{
  "image_size": 64,
  "encoder_arch": "coatnet",
  "encoder_activation": "star_relu",
  "encoder_fused_qkv": true,
  "encoder_inner_norm": false,
  "encoder_patch_size": [4, 4],
  "text_encoder_width": 128,
  "text_encoder_norm_position": "res_post",
  "text_encoder_bias": "all",
  "text_encoder_inner_norm": true,
  "learning_rate": 0.0011,
  "beta1": 0.9,
  "batch_size": 256,
  "final_lr_fraction": 0.05,
  "weight_decay": 0.3
}
Rows from block 12 of the image encoder, named by matrix and row number. Rows with one number belong to one attention dimension. Each number is 128 + 32 x the weight over its row's rms, rounded and kept within 0 to 255. All counts start at 0. Numbers have three digits each. After the name is the row's rms in percent of the matrix's.
# v: attention query, key and value (stacked) (encoder.blocks.12.attn.qkv.weight, 576x192, the v third), inputs 96-191
# proj: attention output (encoder.blocks.12.attn.proj.weight, 192x192, transposed), outputs 96-191
v.10 070:128158155139108106153128144141188103064175117148155125121170167121109121135047050167131166111161079092145069126123180125079150115141150133151100135140107226134118188140172087165117118083145169078113094156180114095111141154136132127135110113138139118159062139125167125106096069128101168165
proj.10 077:157138105100154115138148095111117101127190167107108120134046091096086071143098125112126129098129090089107116127097160158156171112112120117133088112158083121111117130177183120191100125133104138147135097144144188125083118105089160180142113123133184126128108104163082151149141078183180136178
v.11 082:132063089178126181111149124138155159134127105095083097163136096169108102129103170115117131120106151192130153110123143142197115183167102190048185138202092094140178148126115137117096073172082088146084133103111127112114139114155119065155078099140137130094167085102187132129100132179102141154
proj.11 086:126160115121136173137132111180146147102088138154111136173137118130156114106063148140134162163096137118128171115157193120111065124142088129098117096125141162107126134152113135135180165172103066127111181138148124134112147148173104134149082183106158105108127137073179155106138208101031126145
v.12 105:153170128193168112161099142143083119074071112150078134137120124170120082149160117133094121131130096084089089144155090167122131177082139115134140039102088179147105101175135117127160131115137111094131161140137147187107072137111160133132133109072126117131103114154141045188115146142091175194
proj.12 100:101089123121138131089116090125123116103088044175186115045174132132106102143205130114185161140174122093056134111175146138130082090098144143116103147141081108090116139095137147145114180166080143144147132146105134105140135094079137111158115094130071079171123124157141139115141090169090140126
v.13 109:119070162115065148061159081129161143144147120092107097144144099113150140122126139113113169137128137159178148140117160101181096132197148186085151215155111127109155148123118103121127105144088167177115110110080129130106163136135109120120168138170116134098205106100162176095112156179150094107
proj.13 098:129154118099130149148100146160077128144157195088065125203145066128169088127008127132068108131121137150202129118145139133144127127135127098122111130075153125115145139220173140085164163130154118160104128104143111182154129134117104126100127154116163101111120133109128090112102194113143165119
v.14 089:100137131112099148107148118106123149170175152123161121183143096083180135077129114100168103137119205141190148145116133110099077094185128140132142211160166063066194114063100172119110124133141114213122127094180097095137145163121117108131090146180181141123165080132110147074126163100197105166
proj.14 089:118164150159126115164121157101099126189155255173115133219115113131148103109066116121107104129114151122197139162140076165125140140149152152188151136109155151130135184094104138064163140099172112085136106135195132135168158108123132140102109156142175144144134112150108164115131130119137133120
v.15 102:129193144092144102122092145112131138128114134184135116150147132181080130134090071105169110077139099084114169135095054139060090104088087087134128109104141136159108067115108143161165119078098154101124127125162152164110136169101121170136145148126106124136106185156127136169117150111117130139
proj.15 103:157104131141102084127105118087155118171145052157153115120112135132109179122206132107229118134140123110143140115066097086144129145149134138087177124157115115092192130091118137085102123106119152091149110108122186121104094137123184138134145135152076142089132137099105138151113149155179125156
v.16 082:075119113111159148127184155105135104104155090107147154114120186122089113131100112209164119116133145115086102133161133166105178083073119059137090095060096139185104143163190153099103170112134108133164170107142156110156118185121120162113116168074097134120092129160073092131163111177111140072
proj.16 083:192134115137108085120156102099154104095113080095122111069167188106101142174171097116101119131127150136100131137088115097109175141094105131114181121119105184131108128144143106113117062130164087072137140127091129084114123129224127167114149131177074142146156125159159118128140094092203149170
v.17 085:142117210067166057085097073104159096093138092120133156122145114106108147125088126108099133134134088112168112157107118082123118102141131123130071155143132174115099139190098067096112139108112201125137085129083126144156202126076169142148164101134109132156172164138169145112138125117136105065
proj.17 083:168114108105141082127150103183110129122171135150136146098162165156128134090075173097155127161128112138143117139089129108142144114135176170119121125142127153075142101228146154192114096116161166162142137144122161188144124138066153140061128137122159071070131166101126160135118189176192154211
v.18 103:151131150225100201105176130198155130144092101104090089105109074151097063141163116069062177120161143167123101138155087173197175178121098151101209073167087124140127099102139124142146107125109136113097129116086150111083086072139122106128161095151094109112184105085164110146112140118106101132
proj.18 099:096140148160094172131119143181101103103069115094096143104135112121123054166148173103147131127149118134093124093235156087145022114152130114116121118058144111117134149134113163153078146164087129130117100120098100146148153130061121152156131153130069111143125131082174087149110156111064119113
v.19 088:179173172179135164127123118173137148109107147140086084127089080137105141124131142087082167173099082088183102109107078147131152178080115117110109154160073165120087056165128077180143093145103198105128129149110140178117159117087146110109139133161107107128102168126133125182132104075145120182
proj.19 091:116126133111108120110063116180140126103104132138118149093153118131156105107181176153208137094124109088077118152122142139089088129123147128091089111092136124042132083170178131173070155123032165120117105143134169144108129098040128100110128147133118126116143104109127130109124144175161163120
v.20 097:086211097164144115146128177176119146152077147184106098166105127166132087122149126148150097115119151154120087153122175147090133196113118091180111058131105090137156122131102170163142099119148085115158152148231138106084103158145110115151085145146172102133097112152099122179156112096099151205
proj.20 090:105135120149122172132143130095158155127069200138146115147090111130125083139154114100149135114123124145085166134115109142142147150128134125194137133203174162159153101061141144120140071113053072105104122112137161086116134182138193120222112138095172132132137132142100142123096069148053115148
v.21 101:160085118116073142073170124151140084147170092052159129131120113089162159131140119120063131151144143165144103114135142125180111111193149153100147173165134126104135182070125127136131098148106150172069130106056111121139147139160123089141123121161116144125185091103142151094142139212105114091
proj.21 097:119163158151100110155152157141052131106165191061040147185112160124142148133005154118041108128146110160175131129235125155111098113141150123120122155070163089143100161159148140116129146128157144202121120173147054144152135154119126117121137158139095084118116128143144063106142152131097128117
v.22 097:112087094176161172156133122129126131185214126089165136130109178115136105174113177150141111129115162153108141102124154124196135085159133177171132141151143074129129154119194173137122160106077080183091104121069110053135136089165152137064132121102133133085143163139109159142114114100141083068
proj.22 096:154110100153135162110151130175129132142109090120126134075099127143113121092108069131060128090146142181127146120128179126129122146105145127164137138085162111242120131126123166134173049088141122150135144126094077095144140105244125137103133091170120192099171128147113079149130110012098149130
v.23 112:128100073072179103140105087104168152121127148147158149119132177155107154178047152128233142095122099110114115122082174071119149094138127124152078179169123134159109153162118109185116137118139130131147092092108141057081154125101117128149108122101126133146090196107079153192155125116108119140
proj.23 119:138144112126121090165180133077150117135113086125147110097138143120090153106091103145188145123139140178153124129008131112164148132145141157094163143238107166159143121122140136144151078132122142115148139152087163129072112130227147132088075114153187183070139118137109146122125105090207117131
v.24 087:084119145095090142077136124117158117125184136108172129096126141168102148095136117117125164092106114129129119152087137116143131076152078178116144192203144165110140152069091107105095117120130174115110090083135111088077155104134130098151115163152146142171164158115141198119127151097151107105
proj.24 097:120122096129134153175120130135103085117191226149053145097102136114122142139099126140144139093148135178176126123141168118135123124113139157085199126145138159159137156144086119237130049126110107131128106097101137134093128117077185128143100155136156167025138129123126101145140193137149115133
v.25 105:089160152146159118194088153079104121146118151175138123132113164145113103123156132169082116117112076063122103107139150149082187129063144104155095061094114148168080139160154131110143162094201084104135182188152109124120099114168140123112128119100129096125047151187104080140142153126118133148
proj.25 100:140088144147147164070086135072149116123065106136166117097087140082112122133247075116116120134133146109105148125144115111167182122140114128156102130193125145136088116124133141183118114133091124103093153126125124099134144106112129148130137074140124140157096134179137145136159064138103128103
v.26 097:106180095156147115147140150116145169055092125211127158120155152157109106142157159103138133097106135129117109158150140139089113155063126104117120092121108124178119112151133152137160154113135080098178146111159154121109078140118135139141106114110144126125132116125091085212135155126106167157
proj.26 095:113108092146113110117156124089148142119072050186176111078139112116112165099218118105174132116122133177079131131077106124134150117107137115052164134171161139118088129077118149050113086128128112096081122118086127059100133107150165094159109147116102170148111133154088183155125076071110134129
v.27 078:124056113115132159117148075142140080108164106097134141117141161147128121101079129107086159146157084089132076138110141118102138106145167173127109139167131170130140159131129074139117147105139217119114123151113131083110179099071113130096142121166130140147108129101083086098091097143115138048
proj.27 082:125134184177146145121135147130104117110163152104063118128172127151136106131078128163119132114126135155157111110152222131109129133132163126063156117122101101071104113198083136194091072193110149195090130120131128169086144115063148133076106101104172131122082088094085114098128143157176135124
v.28 116:081125155181093174115181157097122162166176127155147138067098130138141099126212081163126141124118154173121148148140116149135148132146132126153166093128136106125119111101179203107145140100148103105081161100116127106127092072112125149114151124093076153113106128142113099138119156126130094080
proj.28 116:115105117129119159146156130118111132147134145164103145108041154131132107156230108114089122109129121155126125113215101126118138153168140171167191090082169129150066111131121155149120059120170093147134118154083117131152142076147131139151154100108076168119111126124143084113138136072078115095
v.29 108:098058120101185120184104083136143120141162123125174177130129181126146142148085173169156144172146107090162107083119196095153184085134187198158087175132150142122140164207128133128129143114120118126152114159055099081144172092149149163057110060070171102158084155151118133126112077111123095086
proj.29 110:174092133114157136087117124171114144154147077090159142081142109130111129138100108125094121117139082128158112123069184098129169094094115119143094124125114128192121096191151142148230122109116129101120136133096117153131137130204101121027126036105226153142121127155085113146120093108145134127
v.30 112:133074110161138158116102098125094130141123149085103108144147092138171148151086186077142170165132150152138124114173167104209135159193149213104171177129105097118163150112124130126121126158122102163110114130059118123118133069136119097092114091134190105073161078115168145104097116141130098127
proj.30 107:087138111124119197114129101158083118115110098082160118159186100125122082123031155139084114116121142115174107132154177099155094141113139148169089096083130113189099159142118132109173194146096107129144117124158085140151121134148103109109145065117195098179142132104150125137118122077059140088
v.31 086:156182187154113116119117134102151109150068121172159109099106158122108143151157088156098156115165087144123094066151147183124159182129141120146140043139098155109096118187153115171125124150144137120125161139120081148120083129159108142180128091097109113142069175153110064062093160157112137144
proj.31 093:117161142131121158151135161143125122123082163129125134183056169136139124160163165106136171127139168167115134142180141136108073120122131160194132117104167139150112130162142073244149091115097101138123139125113117133138120124121173127176160088164042108134109116142143068106136151218073138132
v.32 124:074087076089123104130160084115136131140185133118198164124134141140128145164064172146198132086120146138098201141103160083094117043156133149133111223182171128138167135103135122118117140092134115146139083098128127056089156142103106107118116124128143156128145164105081184122164087129128107082
proj.32 119:177122155118120103182151117113156142107182159101121135121147127115127168116068117142130126121127125157187113132041136145125212101128101121090152136173129122205156133099118133124127058140163126096118124101114157117076096143196150127086119108133167202101149147117076140150141103049213125152
v.33 085:124060085152109152155103075154110126170149139087147138124140141111139120160092166135148156182144171176132108077120192116164122125198138173144118166156119086106165182138135148121104168140133100157137104114063118105119108089153106120072105116125147101105147122135119175118106125157132093089
proj.33 078:118132139149110119120145159161132152157087131118143108114136125120071120133029076114013105140163152101165127127103109124109150100100139139153140142127127134184122136140113097081178143106110091100112142085097102168131128121208076122095129072115143148136174126165133049141117132062072122087
v.34 102:101187114109117126116101173087127151132073127171141112164157119135117127102099136087206107102096172144107122119128094171059098123092096051153102107099122068137162093114078137140129133132113101134193136123190155098100139151147116097162119182153143143130105136122131119153141100088121134157
proj.34 106:154150109118127100168099124076172125127112125180168142125106114101109155098117121109210121110125163119104109147046107105133126105119117122142163143187104118118178136045127131064138088146093164094103141123136181088115136192177186087171105197124139135089116131117131167171126108152119135171
v.35 098:181166107169173121170116146131107097090099130122110135148147109157140123132119155121092127151119112150141074100141171138145142192106161167128128087120120187133115186144123112089108119147153037105131146172121089118149090127147125137171112073116157052103129095158199104092116140155145166181
proj.35 104:115142121134131146082124151174101088083120149109210135156087115117131097168108146143076126139096153143085132098172146091129120136107129118135092141128149178094067088126133135120169175121110132117146122152157096112098113129122156148188104122141131026163120150122181136095104058193087117086
v.36 104:131060131134084122131179119112123117140200135080123140125117106112160145106183156121104131217127157166146144115130163115202118083186130188112152171125166081069139155098127141102121166164114116155086137133070111142178146126142125123076118128119119131123194083161175154060095120150148107063
proj.36 106:101143145117127153103114158171042130154133154118064145168159084119185129114078128108000115120100117153184142110176106138154110133133140133147115143053176125184121187182111121110153157126170081131157159175129086161191116129114102123076132147126135100128113124130124093087121136086084153103
v.37 102:168153166155148102103104149149112108123159118120100085128106116115101143125105094095089091192157163124129141092141039185155167151087150090155152049074105133141093100147139100170124082097106169115098101176094153210141127101155150150102165161165086164158153120177156079114116099099135125186
proj.37 101:116091131121115114095100136172101122144138053133169162113164141112119146124160157129149138126109104087103139119177133125138083138125112142202055094058112099104162134131171098130090213126059127123123132140129099099179134109058120154119169186140090086138132120129176149106119165160127123168
v.38 090:118115077144108133082113137133126151151110145087169097172143071121138125107100159105179101113129196207141133155098146103201105103165134138091139153139154034093188108080119142117072121149073080205094093096134130118095168139151108121166122152154165146072209118123186209135142125103100074139
proj.38 089:113157093118086116126104122173175112128133174137143134192089104125113122089020112115137135109108131103145105123088149105135113154083099144169167119159178122188117159130119120068192113141156081078153135162153133128094147155147124131136120249101160101112145163138138151125166135111077142131
v.39 096:149179136110150092142099115155093081100082169127105113160169105070181150110134096124127143185134124066149120122123069136079091146092117064174109150037127105094135128071113128141128131119150145146141139165199082166219164179104144119136144120165155131136065111125147081068143114130144146139
proj.39 092:112122101107160104107107132078121130139149184118121143205141121117155182118131098146090152133140168103100148137138120140118149132127173126192082101108084126093119131088136112135084175156090174140109111133197141165159128103047118127126148143116198120171121097105127174147119100233121127190
v.40 090:103158089131102134137092151116115183163108128179134126147106159132119143134139142163205130088140080131067126072129163159122165154103128096132098093101147127139127140134128177172100106117121115123160159122170169064084105134129095117117113166109114152125048199129061084163164178161107130157
proj.40 096:115109137119132163124067106052163136131084096144137154120040202136122160129186122137175114140176106154097128098061085108121188148102146106133148139189139171161110149065123114128153061108082133135156158122142147096116148125193184114142137155113107176110108152145104100116128143102115103137
v.41 095:131156135104139100113159150150146101099134149141166101107119112101137144094131067149083108109116117058163145139124089153044136090077141048141085134072140165126098081116135091126139138089115172095121111144151149180139159178091148131142138183138136121181074108151113093105160136066147148127
proj.41 091:157099082111137051137138135119132132109174196103100147145108110118147148155178120109140134100139151092151133110172081093139133127132112101123138148138135112097137129157164122172032113110096155165124162123161150125168104117030102130104131139143140172161135164112113162121147109179225150201