config.yaml
encoder_activation: "star_relu"
encoder_layer_scale_init: 0.01
encoder_widths: [48, 96, 192]
epochs: 7.9
weight_decay: 0.3
Rows from block 4 of the image encoder, named by matrix and row number. Each number is 128 + 24 x the weight over the matrix's rms, rounded and kept within 0 to 255. All counts start at 0. Numbers have three digits each.
# convs2: project pointwise conv (encoder.blocks.4.convs.2.weight, 96x384x1x1), inputs 308-383
convs2.0:153110136131151131104107128064131143124085113082107106167108141145080108192113089088135163201130145091116108116106107138072123132106136148130129100136134134162092079130156137124151129121123107128139094126087100175131108118147087
convs2.1:110123124113121129106080120153154154112113122137122139146129112142154164171111137163159148150144137144145101147106123155134161115133083125115127156131154135136112107162138150119134095107118152105118149149094160154131165121119135
convs2.2:132133079130152124142123139169128132087135144161106185125131146140139150155124121145135113116138151146129148099102135142149095143156123090113093115185124140142105076084088148117114155147096155118193078126124108122109101114122156
convs2.3:105086137170129184097140143130081154108109149167129139133112113087135171108161121169160111109140100106173126145165122154114144110081144115136151112152108116183112167133090081136122095123119186129103170125096182104155133159154152
convs2.4:119145135120164115129141144156095110161101129118149097105120115103140075132120126128125122110162121143093124115120136128072151147108126127123142103141092127122088139122143150115144129123102125145120029167125167131114130119143127
convs2.5:131121141184139122139143105141112157124135138145138129121108092116145108133151165151118127129092128136142130179125149166108110147121102082062131132127141127106125143156104099151141114150148167124115086101104116142141145134105147
convs2.6:129113149146162119083170138151116132143093107121157112163132113158144105117162112114122121112117154141103143120135125079059118157111141141112142118125114126152108134158102128092128128097113102139139070183113144057071132132115144
convs2.7:136118169135114092135154133128110151118134097138130083103149117141094134133179154105153118107103118094133134152145130179108108139113129144158132080113162124153144138142130112122131133150153131116111116139117096117107140172115133
convs2.8:135138156125122110135123123103172146133127149142107119167113107123078136169127118109150139140103119136157117124135130116119087076143105130110167088176127144110147123118123127150158136159161167110122082081145089121085131131154122
convs2.9:104109123156097158139103128144130140115112111140123111116142117125156131099140144129126092085104155114101149147133135144097146122121137123113119152156097140135145139157092107148090129163149120129133164097134149139138156110135094
convs2.10:139102077083128085101111082099141121119077132110096101136092125083080150150103115089145125139165111105155142116147126151147120113083106110106128148139112154073097129120150117143118121129114137156106117093153148105157136082135110
convs2.11:128129100128117112170099141124129121090161131144122143128153160086172144119119190164133095130151155149111139170111136191159122151094087126098150162115110143092142130127122139121146153099144108124122164136125103145151122144137111
convs2.12:131126132135110157115147174173133126117132119173097140119127150151142092103133118155095095044136139142116150103136155138150134130144149134113114114135125115120128146097067085104084157085150153137137086108092159113148091122137136
convs2.13:104163124117090082148134107107104100169146123138111103114174112103128160100118147152102121133100163125110118128106148127077147147165115160126164128135085130092153143120090130134134108108162089093122198105129136139090127170103154
convs2.14:154174160091112128125137144104089120156116115095101099140141104144132117113128114124133136159168088143124112111180125108115140077101122149137140151125117111105119129149147155156206113102123136115114123150154116143106148102134151
convs2.15:105125146134109143164098157113152119148093119135153107115129101082139121121122128120109168149115125129107159105105142100110133131091156150137129163124129082130157128124093082130078138152122087143127090128118143151151176142132124
convs2.16:105120123123103178125129135135106154120147140153093144145135153077156120121164112132134114121166118126110143072116098137125176147184099130147090144092130157090128156107136153146131148104145127136112135130177090094132112135109145
convs2.17:166149120113134156117118110148090123185106124087099114139126168124138103110143097098111118161120113114150132124143128070088140144145119099143136133129122173109159134129149126127101100110137165170147176126090155133151118127097100
convs2.18:156133151139161126178105163113148121160117114097145170100123120102142114078145162168167158139115162137142126112161151106079101139091138119147127151144116122143153139118148137131165120088139122167144160109123081077115139145154116
convs2.19:131126124122163095111147115179125138098122112130122143133136134139123084153123118087108111135153101080180136161161127120151113125135149092105112174128138129111058117141138152132170145155123185161148137160132092082108113138127099
convs2.20:150124138122157145131137103116107083188098134104096140099111106127114145095122135110146121140115143132127131151137126145099133132149158160130160159138128144119107113139123138144098128123141077127117152152116112099125152091151183
convs2.21:152115143084125142138131106144112129121160115122161129109121106136121149080143161157091103105112177101117173186105120202107092126127137099162172161151142181096117088133075111116109137147135150123135148104142121123124122088133090
convs2.22:132127121137126130117145131137116152106166092121131152118153098164110107121115131136157089126138144130167112149116139155106137128156108095123158131131137144148150153144151125160190146132123143129100157162165092124087110116138154
convs2.23:135116154092150128094120110113145137159102142105136126127118124119119163149105108128131157113144120112118138113142125091128096115177102163100119147160110108153137110130119100153134121115131147105136168094078147131142116116173124
convs2.24:128128157095159134137143118122057084145132151122124123158133153123145104133119111088119115172136155136058141106116141123138120111110149091118157144112109136138100089124140168123154146108092086146164083177142112114101103117093093
convs2.25:125133112154118106132115107111113153153093111148089128136114131097143112151162127142153097136127142109111112131130116143069149122153129096114168091146160153127174139146099155126121128111136193179119083131114149123122138096116143
convs2.26:115115121153140124117122135101121151105117120134172079122124102091124179139126142130127108164095104138117145112099152132148119118106119140135182150124137124135138121102191121155146156130135128119115160123166122134127124167133171
convs2.27:116153088132111085120120109096120070126140143117127098123129111105134153160128128088139122115117095106092116183114130150153167085148134101120135167106142138118121109124127176127129119141114140135095180116152122171081085133091121
convs2.28:116098099136129164135147136135177139132116148146122103135093122079121107104145119131143152120137172147096167134131133130149123136095139158178098130163152146137134176144106147101105122127154154131148116146145138111113148182091145
convs2.29:103135129147178101157133165144127134128141137127138081131104121120120128106128151140122143128114160137129165141122125115123138167127107127088097105105119119184117129147097153105078106133126141087135115149127162112123067137113137
convs2.30:132094101124123092096124121145084091086117100127108128122111181160118105149149148151124127150121144160100164144132135102171130135133097105119125123082138135131147120168151159095122117126127137129101102123130099130144090126125116
convs2.31:099114118162123131136140127135108160140126130161104128122126155121183096063082139151139137095153133130081126127133152090105158126147138104118097113166140155099125183187099149105140126099143072151127120150125152105133088126110026
convs2.32:099115104136174104102132128126149126091078121126097087127128102140094123165146148152146127140094125138127157151120181167179083161092117131114143134144150127152110100135165125125131142125135130118136117109165119109131103184136147
convs2.33:116137111106093119123132163145172111129135118138162126117164148102131098083129098146117167129134077090126131135107107098156165115120081139134108141107079118128138150091118108113114120133144118117138113090163164080112127113113111
convs2.34:117152163120124116132148099111143156106132128096130103128132105109112140146114147113106115140069115140146121160121181169127150078131129101123174137133135131109098124131145132146140142137079148148124144101170126150094101120082133
convs2.35:100103110181087146074156127142158126119126173117133135109109132157133115108118129112147127105128138129141137112119154145155122108092119147096132092127138114164103132122121120112148150172148072135129025114108138106144113102157109
convs2.36:112149123126098073113109106134153149099137111159157125119145116148145173153149121147106146067133121145180146154120140130131126137148128187169118143117144147091145115142096115116170099132118160103124139095137161135118139102108163
convs2.37:099111093113142136120124154134135111116153171133080137134125139135153139138136170119113120103132164114120126187125119149102146099131184113107093138179141147106137145164107153104071139125137137139128151127135116081123090112122126
convs2.38:163127100182117155115097115120087131115118178136129153115157110162147151107093159148146103154109170123106145140108150142162137129093147078137159164092157169127123178099102127122083176132161122124189154182080103147159144152127114
convs2.39:114107099109107171110129068143112127120084130150131140091131103092089180122067125118139119081121152117109130139098117131129167145119159115148127130113125137133126133166131128134127132172126072164135147148142154119126120122129149
convs2.40:117107128141125098111114127154068135129124138135136113131125145169127128159167108122173145129123154119120130111120157093154102115183149090123153122139140115151117121126163098119113127132127156138130120096089153132112146101118112
convs2.41:127140118116144187115132111116108128136120165120137078093133128143118102082120110096145151111158122133082111103132117154133148128104150122107137060141138133160161095162116162170095147112093108166151111113095150143162098135138134
convs2.42:149141160107116172128105121121140139106151115155139116160135173125146111183141157102102150170118104140127150110111125108122102125193087115132113128113114136082145103093114131152127120082140152102166152097116087163137111117156176
convs2.43:128103124135113087107140153120111125121134098129117123125124081125142170118166120147111180112109133132126114131178134171131114134108110127186129161086128108134131141109162061131117137133140170130121199097135129147156156126143174
convs2.44:105109151126146112126131162117088146110139103176122090176131092112131100125140157144113098121131167135074117148148118176121128157089152067114138116122129133108158127130143130103132131088154152117108087128137119137086090169109122
convs2.45:147112140131144082103114130158107094110127148150138160081145149215071125192118107150152120109127154137091138130110138169168080133149149139134124154153162117145132103120156124113119154111114147144107108113166135149136139093151154
convs2.46:143141124127119127137125129128152125121170164093156149136124113114169108143102079142106089116140130132161094145130120161136136114118126152105122121093119122106136122115166180143176180154111145157163167098116087123125061142121084
convs2.47:113124135147100104145088150116115146114147102154151137101138085127103140132136144138131110103138110147136153137130146199143099111070119162146165151150143112123099127095114099141125158165125142134147122099139130166129166143131163
convs2.48:117131111142101122138171174143143158114148124152137168129145142108167129120131142115127129142143125138078151148181152153100123133091121098170138112108150153090159111123092155101148171132137151150177122103098144129154102140105135
convs2.49:172160146131078092140098156151134122152160116155158160127165122129150122115112113107115116092133110180148129124142144078122097148127129182141180163151114125132128141107136102106123107140122096125141131171104155110126148116136094
convs2.50:114135100161167111141092128104071182154114146119146162103128104129121130158142161134126116106116126140075093168135140131112130126101110103165164144123154184093125159131099144089151141126157140156142137111134146132115111156116131
convs2.51:119119139134138068136121094084099147142134114072084149142128169081133148166123105096105140150133130148148094134160112162125100136114120188104176113123118125138150157126139108140137119096150157135157139130140123147130136116147149
convs2.52:132110108116114098117135127134133103169115124096135113118118125085129176115150167114118108144090122102148143109116130129099151104137139161153156131105126146114141133122088120133097121180141126152140139142127115129121108141085113
convs2.53:105084153104137147134136142125108111097153089147127119132103131108130156167136136119088125118128132149088113168116129130166093129085166106090173144108089108155048118113146082123082113159140130131115129142145184147130122126083149
convs2.54:091117126136093128116138153153128128101158154172099130164132153123142167078134157149148104120154153138134118113128126152144121129103104106080133117092091114123131111089123131100121131099116162114125126138138140094141158095128193
convs2.55:122103130129071138118113122119154133129095151158115110089108139140176163094130116164131137152142134100081127125164142132081155116108102127187146116136161151092184113117122186108134141131146150165160145112167109138126053126131118
convs2.56:155129123126137140150117115145073162097105113141126091134108198176152163134102144126103137136170145125116164135125132144144127145152123129087071135146159132150122166126146123142105122080125091146114164125106116144142097110121137
convs2.57:112091123131119136114148129128180145094098124124127123144134081119079116160097139140150157131135127154168136117148162088139099147095123117135153100178162147103104126150130136127134130152110166161164100107175114139084130108116123
convs2.58:141187147133097148134171097130114136120171130134160156111166128139109148107124085110111156101130111167109128134121141143176091139104118163145122150112134119142121136125083113111141149129158086158160163130144098088113153152113159
convs2.59:168157104111114137140125105115102139130116151115103158150113161174099152167123149067154109146124123102102123117136106122168082106157162133138189133124131135136127133151092134148103146072089154125168154143131161151110093083152151
convs2.60:125157142090167103153110144126127112103100125131092136171124145121145124155142127096114106132148134150089125153141153111177126135177133113114132152132123113151154141126118123146126091153139165098133153143134109146122139143138084
convs2.61:148112137152086127088123119137152098098130113131121146103138146111124106142114116127112105170110136085182126120118118151151137085171120134155109097110151121149138165146138138139169141128121145139116117104162155149124098139105090
convs2.62:105171098153140137157100120125151149122098167126112144124118127099124156161145143134164096114141110099144154137139132153129112143149134132110115108117144148114121199109125137141160138134117140162153115153121136117113102149143122
convs2.63:123093161113132157126174104064165178132128144154166097144091092147129099132132125084092165137102118158144117110136117137139112157141133163085136153147149123122103129149149102115085101120104135114105115101104116130117130129140161
convs2.64:109121130146137132139138143118134084134124148156111127109129121152087118128153122135136071120130109125147133141121150123103091139140167142137138110135130137158068136154129104114106117182135086101107096146147127116103127192137106
convs2.65:133099122104098129134118113103120134133119153115127175127107106115076120164126115132157102108122110138140114129100122164182115124144126114123130117120129099102156106107125092145159121137118124130142129126118088173103126121155115
convs2.66:149129089152100090125162139140116090137149150134124125108143146151116075102121144151128078084138149109146143137128171104148153135171123126174133108137144163064141115101170109124074124108134151142107143112124134063114164149125130
convs2.67:129123077118094148159081123104173169131136107129096138125108150102121147093117140103161113122189126107151118144119116128118132112115109149140104125143130139130154149144103186155127102116114102121108162106160154134146103123126128
convs2.68:110147145146121160159093121117153133106157140096112150154103161133121131144151143168154124160153120118154102160113110154078102096142120113146078115137151134127116127106124120159137144135104140106119147146143138160125143128122072
convs2.69:133102103090168151116124173126103082155126090157109140113124125109153086143144139149123092112136143119147129143112137098149128131126108111133117149130122108081081153134137123193084111140125159135118131106139177141132148134089158
convs2.70:107104120152134155127165148133110100129151132142166152126130101049110126086089148117138132128135129153076127096147144113206130139077122084114142098134068095108147083098135155155155130120108088125126116119129127121132117150110125
convs2.71:099142135169134115129163120121134146153120114119133112140117147101112104145113120115117192172094118099092113154098118096105121122133095129116109115159136149147147139145126153114117134078138151133146101121104102118095108146121137
convs2.72:106092184071122127126153139148090119150142093123134079159145134124130081139128127130071122090162099156119093127087130096138111117194158134087162141150097106099120121114114061134092124120134118120114116164075167147152183110156155
convs2.73:111117102105143137143138136128107145138106076117121122125127089152124142156124130143093098103143115156078133137118117160113112135134149124104154136162133151079137105142065082131090129080108125137131127161118140163146158117088136
convs2.74:099119103108106151099106151101126155083101133115105120088130170103122114120158110106153170127100078120127145080147154128148142134073141094137060136123150091129142127137146107175147076115093125138119089071138123128181146187139110
convs2.75:138147107117148108156136137116161146144134133129144128145153136098075154141133146142119136154109110124168121120125134099092120114143112100160163180154115135105139139119142104130168111127163154121114188148155118147108162138165141
convs2.76:128147154085113150160099128106167152163113092132131100087122100096150099108163143098105115085109097119135101141131120116082137110141112169166167119114127116117151110127051077129100099131122116116119101116106126173108170130152116
convs2.77:131170110129110129141162102125136138143119149158165144112132096105093105103154126129125105106155166101113163131138103154142104128122154130119145132144109146136135119100098142119110141105146102129140125140118099088092098110148153
convs2.78:134110120115088135110160134117121135135158120119128136123149134135161147098097125121114135086114110118127110140107123095165173091150172120125116162104118117111125143130091106164109130148121121155152193159093154116163136138122161
convs2.79:134101104144101169144083134132144140111120071132121114105126126102101138122147142137153126093111147096145147126110119093125135125153102120147130128160144125139168166121111089133128134103137128136106105071133185143125118163145148
convs2.80:140099151143087174116122157098111158101129112137127098131122133136126136133112147116106148135123124113075132145130129131133115136118144137152146118108141142130131135129089108122089128074108138142154106138135123146104115105132152
convs2.81:129109095148166083116159134156144111114112132103086136158117119135148136155105119126124115169107145137153130124109116115096137123137117115144144123149138152107070116124233130127125131084129136170130159133139092092104138111156153
convs2.82:127122148117138089126143117122167114106112119122088132176115147132140060156145120098127088149131162101128093124169095125119115110120189132120157095121114112158136147134167129115156113195102164143132113189133168162152082119108115
convs2.83:150108123122121150089134112120157138167090144113141118130096152132160113136100126099095135105183111110140084130085121126112132140161103223100112092145118129135162161165136140136124107106137079102085175115144146156139096140152141
convs2.84:132142110138143117136093108159134073127118085124114156141112167120108086132157091111148137132153130134124129080124113093140115139143149160165104118138130120180157165097122140105083096137093146139116079135117163116131140134124123
convs2.85:107129140129093063135141175133114128133168102161106135154157137077087081138143156092139080139150106142140135125157120132116091128126170091141119116102085131124130158095118143149155157134125117130113127139123114168080119140135094
convs2.86:126147126123151139160118135137101132149141146122138120158137123102094126127187129102113149138110142132146155118128132132081141126146124122123120096130114153143142115107121120130147159153123105090114140148144102107069116117146129
convs2.87:108161127110125137169099146145132139142133139158106141148135131089132129149134106127134141103137136101095133106146131126134164146162145105103066103175134121107146149117089114126107122106176136118116150112083140123140094139137131
convs2.88:093128115143125092128112174111163121136142154103114097136122112126179133121148135112127191129122124112138113125180114177090153120101125142137123102142155101175123143131119130125128124128114147138133136108148101157148119094140081
convs2.89:139097112134153123077161120106127161103112100120072112140094107112145130177128088139121137170118119124136114135142107126131151134086164134149122140113130123128126122156137150130143148165135166124101111172133092152130145130107196
convs2.90:113099105134150137131106122163141117139093104100114118128101111093134155126122115153137106122139129130151122173112128127085130162148126139150142126143090147095126129093158125106116066152119118142078143148098144162148127126100117
convs2.91:130112137120107149157125157161065143139143146149119146094117123109147093080136176157141071142144117137075125135115101136114144107114151060121173097098109136128172147103107130146112155165173090106136142117108115141149079158122130
convs2.92:147155136119156107169118124187127141063170100139109119136150141171151121127116089129138114113137131155108132158127106109096169122164142090135109142151115159081134136097133144146143130129140121132087122128132178115145167116094137
convs2.93:137133123141171107119117129133153118131139141110123137098159115164124120099114150126133096139114123122143124136142099117125136118102119064111148099163143127121150126115128166149138157166102117154164169093116145087136115141079088
convs2.94:141117114143134087086165080124122109131132131106139157136141093139151140145123128123144131173150100132144144122145132119126108133142119165138108142151112133161146140155123175153152130112113150127131181146153081103135166128156184
convs2.95:175117156096121162132145167158122144120166139146132168089125135116154111129153127109130094088144132121174159140129126131154117145154119110104105159146099111113117150084106115124130117181130124135111162120102172118140090174104108